config = dict(
    encoder_arch='wide_resnet',
    model='contrastive audio-text model',
    dataset='synthesized solo parts of chorales (CocoChorales)',
    train_examples=39062,
    time_shift_ms=100,
    n_mels=64,
    hop_length=320,
    input='log_mel',
    spec_augment=True,
    win_length=512,
    tokenizer='word',
    vocab_size=56,
    loss='softmax',
    embed_dim=256,
    encoder_norm='batchnorm',
    encoder_activation='relu',
    encoder_channel_attention='se',
    encoder_depths=[3, 3, 3],
    encoder_kernel_size=3,
    encoder_stem='single',
    encoder_avg_pool_shortcut=True,
    encoder_dropout=0.05,
    encoder_widths=[160, 240, 352],
    text_encoder_causal=False,
    text_encoder_width=128,
    text_encoder_layers=10,
    text_encoder_norm='layernorm',
    text_encoder_norm_position='post',
    text_encoder_activation='quick_gelu',
    text_encoder_mlp_ratio=6,
    text_encoder_head_dim=48,
    text_encoder_fused_qkv=False,
    text_encoder_bias='all',
    text_encoder_qk_norm=True,
    text_encoder_parallel_block=False,
    text_encoder_inner_norm=False,
    text_encoder_positions='rope',
    init='kaiming_normal',
    residual_init='none',
    optimizer='soap',
    beta2=0.95,
    learning_rate=0.0029,
    beta1=0.95,
    shampoo_beta=0.95,
    eps=1e-08,
    precondition_frequency=25,
    max_precond_dim=1536,
    one_sided=False,
    adamw_lr_other_params=0.0013,
    max_steps=15100,
    batch_size=32,
    epochs=12.4,
    lr_schedule='step',
    warmup_steps=1510,
    weight_decay=0.2,
    adamw_weight_decay_other_params=0.05,
)
Rows from block 2 of the text encoder of a small contrastive audio-text model, named by matrix and row number. Rows with one number belong to one neuron. Each number is 128 + 32 x the weight over its row's rms, rounded and kept within 0 to 255. All counts start at 0. Numbers have three digits each.
After each neuron's rows are labels from the 100 texts, of 14976, where the neuron reaches its highest value: "fires on" is the input token at the peak. Only what is clearly more common there than usual is listed. The data: synthesized solo parts of chorales (CocoChorales).
# fc1: MLP up (text_encoder.blocks.2.mlp.fc1.weight, 768x128), inputs 86-127
# fc2: MLP down (text_encoder.blocks.2.mlp.fc2.weight, 128x768, transposed), outputs 86-127

fc1.362:165156113135076104114114109130126160116144094167141189143121092165100149099134071127151157131146171122100140189149129137110145
fc2.362:149117123077118201122118133126105108117189183116120138047111147112115082099107141151099101148137137132142182160148124126223159
fires on: "2"; "c3"

fc1.87:125066160184165135185088135153170112089152136078086169132115114071138124129137100143150133085102163119090128158102134099076113
fc2.87:134162158161153150131127116189079109139129147092107127082175125132137144165096077128099128081080130171140101065093052135115159
fires on: "bass"

fc1.543:149156104141178154092136154130156109131152139207100176134153097175139154166168244122149099174159124152095189144154105069180092
fc2.543:119128099163137158101146172151119138126125060132148117129141119119137130160104030137172128132161151131110124075133112157147121
fires on: "b4"

fc1.26:119153102123130173119138145136156111081083107125165152147148180107096081161130112124122146148133121144133095102141118125122129
fc2.26:125111123117158180163084118109114072168160135130108125159080088154147183176140130131141147111162071131125112153184122121082166
fires on: ":"

fc1.369:145174114126090145121104093085151148147169134129204174064151149160087128109041133146201139112115159131117186129131161191158158
fc2.369:167139175134147142171182148138126184142143140103184162120142137106131104085180166134114153072131131130112128154147164071152128
fires on: "bassoon"

fc1.292:181137130122126152130143097126152159150099108141161172076122095151122151114095164092135123111152129169077120092178148087182197
fc2.292:069132121159147164164108182140136153181126114097152083149155110113130100107152091086100123110114169117159168183119151147103152
fires on: "b3"

fc1.586:162096147112075100123032172092101126099105143108217126076149160125139193146142116120157146161128169149069133092119093175109130
fc2.586:108152117100114121159191083128152172156153140124149132166071106090124119167138123116139123121116170169139139205148128117156157
fires on: "b4"

fc1.694:110153119111150142098103131138167170154140132128173206120067076183132174170082151133197120079130152102106164110173106068150149
fc2.694:090133117120165104127082130121120086170195125113089133143049108189060157109130169152180091183139110103090154154150116101112113
fires on: "e4"

fc1.66:183151128097146140152074075158143144146124159112190180086147138122120112095173197125152139129146114171149170143178154155138122
fc2.66:131137137118107074159143140104129142123151133177127109185100171152161138188151101130164122091070148133094122145075141128093148
fires on: "2"; "b3"

fc1.608:154099096183144158085116178143161085164069113183111168156184113114171158196128165128153170122166104164120163150143132093172100
fc2.608:123116085082137125149136115112110136095129120062199147165202089177146108114189113141161127144160145158153128148138112123112109
fires on: ":"

fc1.413:163152153150212152178176089115135164107161133095164136134177102125126169115116138060149106103233156129151126107107090166101138
fc2.413:114126082132173166138152107140182152158159122141175107130168190074146145098108081157090166122114161127154120076135118187136141
fires on: "oboe"; "b2"

fc1.580:110155094139122120152047126107082102169129156111108208135120136136050128142115095134152148101122089152116093124148172157138122
fc2.580:193093137158184128122162132122162156138174105087178126151158135135156173165131118144125134096122150139147121179097157079184115
fires on: "2"; "b2"

fc1.295:159155119153115104075130186158162151110138145100195174105133156135161091134131138142147118116083061180043173171113142147063109
fc2.295:149137137167125115093121167104155073149117153094119164086130134181129095153136069139173088110157085128132160160178200182166140
fires on: "f"

fc1.191:162167107150183153088138143124184099160145146123164104158145152089141164146163142153163110148178087129100128133100156214077134
fc2.191:132096139141151130078107068137140099117168149124186151102142135071111072098116094133116168106154078134147111106044116125146149
fires on: "bass"

fc1.168:108130119146105101119156095143105135138149096116151148166127112121080114050106101149142083160079129135179157083086119141086110
fc2.168:179150175175108140212164126166128099117132178177128158101170131086195136197124103112169215114189180144110093118105094075165185
fires on: "flute"

fc1.701:119155181123133076105148154130093125111090131127160146128135062158135176110107141080124102153176143124099175113087120173160169
fc2.701:175109082103092111113138142105127108152101160125153094168118117154144128094134153186127143072115121128138109216150057151077028
fires on: "flute"; "oboe"

fc1.159:075098107120090117166078103151114178137137139150123165118140132154121136185102081114120125106142177168094048166082172124185104
fc2.159:118107144095079161148161130113108111118087184102113145180122164138183113188135170072139164128064195139132154153128089191117100
fires on: "viola"

fc1.81:030110201185106130065139020147056108139104161118105175110129113096141138167147194180124108112123107141112148076139057122077143
fc2.81:137133052154122085169135142120161086162118079129110088097167092151175122033116090079083145129082099114138138122110176195174126
fires on: "d4"; "d5"

fc1.354:134119175086154144091129134094142102105116131190187056136139167154081133156099078090167143118096191088109124149146087123097207
fc2.354:101134171156072181162119172140122083109199151151183107146125142187077113115138161140113160145125166095041180144122104112145136
fires on: "tuba"

fc1.525:133108105146142132120113144161111152134110153131137163113102144058186073138188190097112138107176145144143119058150088122126100
fc2.525:120143131107133113130172080084123108115191090058081107092121110126137085144088096118151090101115117121165167183125139099060173
fires on: "4"

fc1.99:141160129078089179123107182186177129100115141115063150137131119167162116163123175119110157112133104120071110182137169141091091
fc2.99:186122131133114128111133104136101130149092117146203185142138099101158151110200073085101094099169159173137135150144106143133137
fires on: ":"

fc1.59:147139158183193122147143102109113059119125142121118093138124121091135140094109138074114146121171124084078132138108202159095195
fc2.59:142100135133097151128120142142092140124105080122141084154194194107195160121119143129125081065088087159147163114110132134152149
fires on: "c5"

fc1.8:110115118177163150166137067071161173132090087059091143078112169176108081122039078104116120137141074161137110131132151157096118
fc2.8:121136095133108192159104162107136067168113086155183140162149168000175160142127118138107128174056164096131107157085089082105199
fires on: "bass"

fc1.120:104148075161196154161078160144148145086149197087175103110113154100086136121127131123139114072121097133091106142198099061087143
fc2.120:124168087081154157084114121146084145144075111190137158076116159152129154114130095101172124082146147159151119097051209104115159
fires on: "trumpet"

fc1.544:140107129112064130114111195128152124103126167108174196169133207166131063154122110124167130103152119158086143180098144180089132
fc2.544:149165139124149043099173143110134074123125138080153148086117123136079118190166115139186142155119114140133116123162153046144137
fires on: "f"

fc1.643:126151122182117162184136118112114153143147112058130110106085108180144107166168144149173145141075114146115140125188134160149119
fc2.643:126035114160112164052108160114160172160104113197114153079178202127154105119093147122132156136096121130146140128142073137076115
fires on: "viola"

fc1.144:144182158134127094133110176133142143141140177073181138103136115132120120166123125140175085174149082174072199226137168125099138
fc2.144:216119164111138104048150168137122076105128128094091100121144204102108062158141146140128125133161087156157138101121192164128108
fires on: "f"

fc1.252:142157132121083152140123169153057167152227183101108142151161071154094108133126114097139148102186135133098150165131093069143142
fc2.252:136096158221129105120102166132142138141084142179146162149127137148174123111145151180119150202145094107096181104177140160175111
fires on: "c3"; "2"

fc1.340:080156161217166134118148083139114142176199119149147115169146158095143172112160129068218116073151107127112149100110123084078144
fc2.340:170125143153097103190100140083108137113120021153105112097155098103169108134085099102088146130173063139195176112110184139141106
fires on: "bassoon"

fc1.40:094170152142097190098101168175139162153101146146118141076152165174092108087123177126102157125218156120111138060117148137065177
fc2.40:090088136133114156065105079151081036099094098121100161134086101043162160093127115125117114106114169072133118118097107111110122
fires on: "d4"

fc1.62:130148171142084206083107105163123137149113118159125125125158172101127137122146111126129130170148166121180141075180064070091101
fc2.62:125110090122147125173161186132143136117100100073103135099151086104175206155109144136145132134094109101141119118105105125137108
fires on: "b2"

fc1.325:112117146087147179096123174147167109154115095092043156134130099083174110108099161079122149069117130099100094156111116122098140
fc2.325:114193101157090090163153120087094121101121097119109132117111115169076074107116029085143112120132115137110089115115138094116147
fires on: "trumpet"

fc1.724:164109063132146126134127102118128109123079114163168093120154136138135170154092087076118114116128115156148168122117145128152179
fc2.724:055193120107132165106131174166150184058147114070123130152182102132147111182118138141102090123105136151139144163092095141128127
fires on: "oboe"

fc1.230:141130131146143138084097188149093092097123113137083162163131141118140122197139183120113105021159111081106156146158079163125128
fc2.230:167098136109080119097075173129081042144072082144094084135145146116150105139152125086132102134088157160127132099128098173177169
fires on: "cello"

fc1.582:117110124081102120179127119140123164151138158069087199164086123136113157194136136109148121175137123151150180162108093133116130
fc2.582:109135105121071130129139149085112139083093136132150123124161130115144086098109081122149074125180120141107103125116125129125129
fires on: "d"

fc1.221:167153165113100167145112147111150070131113077141110105079131129111129155112141137084110097085082103174118042121128104129078121
fc2.221:107187127140147171124139088138148114091124137140098145127153111162122123134139130121082211092216182097191165166131147130189104
fires on: "c3"; "a2"

fc1.293:125126080109137103076159186069142099100111164209162118118137137162144118138101179144162127160092140129088132097184120181183174
fc2.293:143112169118139122176116168129137131163163096078183100137138110166136123100119135108165136110081128112179143128083111098148167
fires on: "b3"

fc1.351:086135113104140132083146146130141112090180127109092111165222108157140098080157161074141141121141103108149178100113115122103098
fc2.351:167155161103109086107109123127176142160144061139128103144127120121114168166116102047077163157113088091181156177140128117168130
fires on: "c5"

fc1.106:169115093109092082121072157107141120172122106182121165132128167155123159170071151138074145188107126154066130120111140129116164
fc2.106:074130133119135170152154161156187148052161092124166126099103181125196155079156130119112157096144112126128105058131120123155153
fires on: "b4"

fc1.333:168171104122137161107128140089143184105184120144106178192141085094118083176135111118153157155121192131112132157091145121137154
fc2.333:153087175133104150129100130110125106109118144125130152105135190175100110140196166086154120125096144099103133140130137086150185
fires on: "cello"

fc1.55:147151127108113185196070133052193109129136158130187097150134127138073150102170122117129124157189133111101129159124089174131122
fc2.55:171113110146156145132167129111178121113137082134071131055164109065126067177127075184082113047127149107125116148139110128137169
fires on: "b2"

fc1.75:119125095085122125074108106148142085107067152174095153146089152131099101115146107146111110117146089193103109104154100106113084
fc2.75:135126163121094164101118134158115119167193155127195153169147130160165098125127111132084122180099156114159135191107160204175125
fires on: "4"

fc1.228:144115109144133156180223172124162124132142168163186158138116161177155148131101139147180084157132156080107144166150124135162114
fc2.228:149161095149129182094143126163157173074089186110159070080160184046138098109135132147137193157197120155127167099111095153157141
fires on: "c3"; "f3"

fc1.92:182167126128114199168127150065175130111102130076104137071154130081067144133101117157100081127138165137084105129132122175058101
fc2.92:107128135142133112123155082170119131104100171142089065084148125073130079104145139070122132099176149108106125107141124086119111
fires on: "b2"

fc1.711:146081090147166124179116116216193109149140126092139108105100134107120095157160123093120072153174093083148104117103117164130146
fc2.711:117123168153082086109179169131137166153151109137133045072154178139142146133187216095118197183150120108121148173131112112089143
fires on: "oboe"

fc1.60:163115079090080127104143160085140098116108142127187050082107132142111108069112094107131088132118156138108112174175089122077115
fc2.60:115148110133108102128094122088103177118153129164091138067106072087115098171087218123164140123132158110115116082071149116130119
fires on: "b4"

fc1.490:148143178119162131106155061122146103177156127170135109111121107076142174137137225068073123078128170138096166168152095102117145
fc2.490:093129101134138155174148219130100134101127131096165122111134136154075075052175075102151161124119114117112142128095240131136107
fires on: "trumpet"

fc1.666:141070119103118169119088122015126157152187065195140064142093175170065134165111052109134150121114203116107135142090119110126166
fc2.666:158140175116108119149106184130114140090155169168178170119117156088109130109104143142124125140147153175127190200132098129178138
fires on: "tuba"

fc1.267:111132146100133119108093111107138097100121178055087133124139120135135032109140174093143128106096115156199179108127092119043145
fc2.267:147198128115096108208194135135132140076189166156127154143085098147100101075149045129146154127157112067102130060053133142119138
fires on: "d4"; "c5"; "g"

fc1.39:144118111115097198114099097147118143134105097064169145092161097132078145131132152157182146124133125174174137137122167171159166
fc2.39:115100152047131095148121139154133120158065196134128134145152127095149105118149123051089129165127104113082162147111140169127080
fires on: "flute"; "2"

fc1.129:121114165113062124107091125120110120097109150132162130159084130136099104193144108122139106118080131119060173159094091121172110
fc2.129:115137218143142150113113097160104144135105194106186153154109106205145147152160076106090108135176138139131160114172162125131133
fires on: "tuba"

fc1.404:151176124157168188136071090187141154109153135094145141098096119150142126152146120120122124082104112111105145115138159118063159
fc2.404:108122189160143078185134125149137113081139134122119167146010093097082133106135098168095077101120155127122107128130143084132113
fires on: "e4"

fc1.301:144165094172129157139085125089114101084144098103155141146069127140151069136161144201137089143163147078081094140099072167125108
fc2.301:206127091073131087110171127161116105124146144168164081138149113107120135143147124079109131111097096086142143107135136111149196
fires on: "cello"

fc1.657:113129157097122124183095132145181090156097156118145159072110114087092100107119213106120136167147163143094137063104060167034152
fc2.657:147126154121157131158183103081077120137128140166097134058157111013154132159131096147133195095096177098118130145153104130076114
fires on: "d4"

fc1.445:119113076099167106109179121133147142081146120123185153132081116127149160130162091128065132154178118146104107179143133151128094
fc2.445:115099079109144077137144083145141116136076135126139124158190083104165091111136137080090087139186102129113087117096144149059114
fires on: "oboe"

fc1.750:151081149116132152058086155137114139132168170096119102147118159133108100105115100101149100132131149185139129119141120125097119
fc2.750:124162153153163067133143115086154053133127090161131132192128121139090111158176144162140095178098107142152132149151139112146130
fires on: "f"

fc1.257:080126122103156213143144171101123170141111121183089155115154118158119190084110134099130083123170150113106117131104063148177165
fc2.257:154136173151151126133108073108092118152115140130165151134129168075081065146177093156138129157151119152119124180193152153112085
fires on: "bass"

fc1.620:111074125163185171141135061152108118118135154137060144147141113122131062205179105134116150105089116095106089102105179174092152
fc2.620:140150138186122115107131212114155108136178145135186160146118167131086173138092093154157118160132092147077112157107123114121190
fires on: "viola"

fc1.259:120130132118176159131102105116151174143136136199166129171126178203127111206146080109134184112101174082078148120108102170115132
fc2.259:119082179150094144097097160121112105059150096126151123166166119128095050104116049160132160106079131154103162121107150135087094
fires on: "tuba"

fc1.645:059138125117119140130115083150115063153148093140111158114172144084092061135151152139119095181077184137109178103076100115081151
fc2.645:167169162162163119142149045113079167075096149177124121099106109056148149144080085096144132084134183091103124111095132132115126
fires on: "d4"

fc1.130:126168104126125135092068073171153107151131173138158138166122126137113077064129101058140111161120115166138084118141108069149103
fc2.130:110151091049076109169116182164069178083111105156143130187128128131183130115117142149094063105090049130142156089127130156096091
fires on: "4"

fc1.507:101166146141197061102125157119127072092149121081116157163172077138170109139143134146121139170194083112127163102062127124094123
fc2.507:185069131091082059137176138102107131120140071153132156188147131144144105080164112119103115148148078128115167144118118169126101
fires on: "d"

fc1.673:165118100142124161135178101150173160115162168136108146072119161165160134119100124147131156148160137140131116135155156155135179
fc2.673:119125081124110132133064112157081140122081097156145094160093088101098131179152135135189154102130167167191106114155072102088078
fires on: ":"

fc1.23:126147180166153152086115121175074095100130109111085140134121138095163105116204175122131112117116129160140123118120141117158111
fc2.23:168151183173098045089126093070090076099073096109139129114097102166099106113156128142142086148134113078156093139119110128125142
fires on: "cello"

fc1.102:146074131147095108152130166126136106193153141194116186155136072142166145177178124134118163146150185119132133167155082131173161
fc2.102:144132090145089164130086085098131142130110109176126156093095129127161117092100122131098127154116130236146072193148119161225143
fires on: "2"; "c"

fc1.359:186133168153165116103147107127139100112092153213109173138172110066189164125130122143128131108190106142087126203158098167093136
fc2.359:113114130128132141111145098169089175130134127106127122078123169099121118119101035166102131093077092167122114073082105168146147
fires on: "bass"

fc1.679:077104081178123164135162136150127108143122091074074075166163136150114132107102098126156188148132183179119129189082175117123151
fc2.679:125101160139146116167070144142126138147107174141185206108130178126179137083103183101162147102075194160138163089138161139084149
fires on: "viola"

fc1.462:112103106160143143138104113201181176103153135039122111184171197101111120081158126108179185100114101087123118120113146132123149
fc2.462:178134090119116087105141158132095096146105114145171159118129126170072151114113155186107149142140057150096174130131120128155153
fires on: "trumpet"

fc1.511:159124146162158096140166178142191108132125168071083175131112137128120163094101133182139147028091077154119081154107142104094098
fc2.511:122143149124125156161135092142085145135124099164154094152091130112114144126151131139122099207164122124170192163146096158200164
fires on: "c5"

fc1.499:118143150126119094067126100147166156194156129147147107096168162097127122119093142096165146114132190194166149176150145137107125
fc2.499:119108162090122156097138108099147169072161124112084139119110034129099155117133102156136123149128054135101114108161133120170124
fires on: "c5"

fc1.283:087116124109157108108074137151141173106156170155171110114144112095114135132144178134135079143154160084065136156181092198110095
fc2.283:069135114141155143150158110123133125167081093138157107133154173078124097145083130105173110150057107109177148099110135090068104
fires on: ":"

fc1.729:131123164136106167139137138104136088146105139088122090121114101143123107047093141116163094127171144201087179125107110129148095
fc2.729:080155087157124061089107065079081125063160090141047157139172161046120080165123124132145125115089149079158131112099139122104139
fires on: "viola"

fc1.122:147113092172064162081166127074101084094155096171107116158137177119096129099122194161169122137068143105142173091136095175123159
fc2.122:193065115150149079152116099154158077109142145085126103133129124186159196127106147132147205151141091106162103099118142097152172
fires on: "b4"

fc1.677:156092176124202150144146084164152155100137152119170168120109113127155130108171148111133124108177153106131116141106122161059132
fc2.677:124108120109186115163184138152146125118137144101169068153124108077168155113142110070117090114183115097143132072117139114103143
fires on: "oboe"

fc1.73:146135153214115116113150153208105125117161123114119129144180151086092108109135194083158094120062109075103103098169092117098159
fc2.73:127102097136121116116072121105082108091053091153179162104124127180176130098122156223139138141172080103147113126118124163156143
fires on: "c5"

fc1.435:101076156076141126089116145084075088073086146123169124127135172155090175165091084076118124098116149096050125099119100178184164
fc2.435:146126095111148157122089132141045165135137109151179138209125108148129129111159135108070104152117134150096162190137147090119092
fires on: "tuba"

fc1.423:124169170134146154099136150104146146086140066133091092147083107089115122219158150120096098110101107096128139137111088138107096
fc2.423:108084089070076103110107150094089070186095125100079117105113144087112121120094099150142117152101144102101095150105131136115163
fires on: "tuba"

fc1.652:115148128140103134106115133152153122116153142094091181108164158095159191166134196116130132159127153167104086107116145101127162
fc2.652:099101146119135099157180090055106170133100085102144132126076130121133123124124051078119136113122078107114130182129110098184098
fires on: "2"

fc1.386:146137137127114177165150165158127147137142107059113105112146105125153101029154125109152188114080126112120100130121098122104098
fc2.386:114097114067143137125082117124116144144067117147145115120097101128145181135142142149122132183146069136144118122169105130154133
fires on: "trumpet"

fc1.412:144096085148143118121150152209111160157113057131149177147135105107108124163194113061149078108138125153154117119164083061107158
fc2.412:143088119129155131100087120135158177130200187099122099120078144170119155139125157166115130209148131099111172137151168177101091
fires on: "e5"; "e4"

fc1.758:120131130104138187161119100131156178146138154103096176129126153147083156105115143074097103158099125146108149051133049149107082
fc2.758:098114057110127135170124147156056114096126123085143105129114078093163107109111126126181127168101119126157127150110158097105138
fires on: ":"

fc1.622:126117111149114089139149134156175103169062111140118112137024058139077113166139138172125120112189151119134098156161138150153119
fc2.622:120120144196198078138164150138082144135188125095134110192150143162186150085129114121129132153158125070118118103117139192193076
fires on: "g4"

fc1.1:089108146111187162046165166142118123118101125149066098142161118094141150131132080131161140154128187145122086185119135149120143
fc2.1:123105103083121118198117116090122171073037137101169133189121127154127145135109190092118090097147141154140091153109113125096147
fires on: "flute"

fc1.174:130107126118115126088138154053146060118112108194118110131107112149143168098082137141178151165115175138140120109136131157137139
fc2.174:156121087136123099145074101116142123074079137143131146131064143158165064136123102151124082084164054140093147156086104162109129
fires on: "b3"

fc1.93:111164101163132110118098099074144159146091106171208194144125141156132160155149164161125095136196145121110196163140081120089156
fc2.93:133095116093099198159159195158111085136112145079165122063165130129116070058141111102134158126146122087116122090093130136172143
fires on: ":"

fc1.743:101153149147128085100151128108135107114128158185100179097169104106119126076103109092100120133126118126132131178119161090171203
fc2.743:112184141143119116156136155119060092108153191116139139075105120117144048071125093104135160076169147105108136147133124102139065
fires on: "c3"; "a2"

fc1.48:102173130182138186122112151123168174000104169151101176148147115177118142147208104139155121125137194151131105174103169131122099
fc2.48:130143129151163061125124072159112192189110107121076132099075118093137136166129220080158036082134152142175113107142110127102132
fires on: "tuba"

fc1.98:084106068147133110110074065140136106153148082111124166084138111118127075125126173106151129101172102155082132074118118092109123
fc2.98:086094110104188135116149162151172135065131104142149166128149168145123167110131105137093121129094117136173210189148076144092122
fires on: "d4"

fc1.601:112156121166090148117144139129125094115138103099123058090143133098133118131190139078151142081185165157113152128086126124099145
fc2.601:161155164144180140207151106159155166133093156138077095106113144154164079204112142152141131143071173175163151144130116140094158
fires on: "viola"

fc1.698:167129110130119136124149144154087108132161112143105180193167178160121120162187191099124138108090131073157174122147130166166179
fc2.698:228095185176117095091125143117087118103055134163135159211088160128155146100168191131111133109141135131139117128110086148148096
fires on: "cello"

fc1.42:089137169101181113133132135122115117111174167099166101145121071150088122084150210162154101126140108134180140119159172111123079
fc2.42:153153107137092142178086133088209195149176126188156164155120164091178133136139082068155112147124107080114162149152123145110161
fires on: "c5"

fc1.41:108169118111167141175113163131115116108173194124136195129089134160159161097184166094136077138160135165131146129155129172075153
fc2.41:130083136146155108151171091108148131154173118156097084161191122099147150079147151114131112107179098130179180092109147167082132
fires on: "oboe"

fc1.266:076100173142116196144147113139141140116108115086093175162032161126097147146170122148137126114127147116139111103079134122078117
fc2.266:156143094164107055143136112095178154154118153177107083030125092095183097210134106119109150133102169126154092175175150151146134
fires on: "g4"

fc1.83:109152108092155177154098067095131168137156114102200146123149192177119138152139090086118140100137159109121165096022118118115170
fc2.83:137110133058134136147187159129097126085113115133144153149114091094093095161170167085118128116093085108134157195175140098178093
fires on: "flute"

fc1.656:081171075128126133184153156191130190143160123087102142146105143105122104121102109091136132091136155108108183173123137118095130
fc2.656:180105181158157111102143126091133185119125129150115176097073118137097149140148173128168163203095169093172102128114181110171095
fires on: "e5"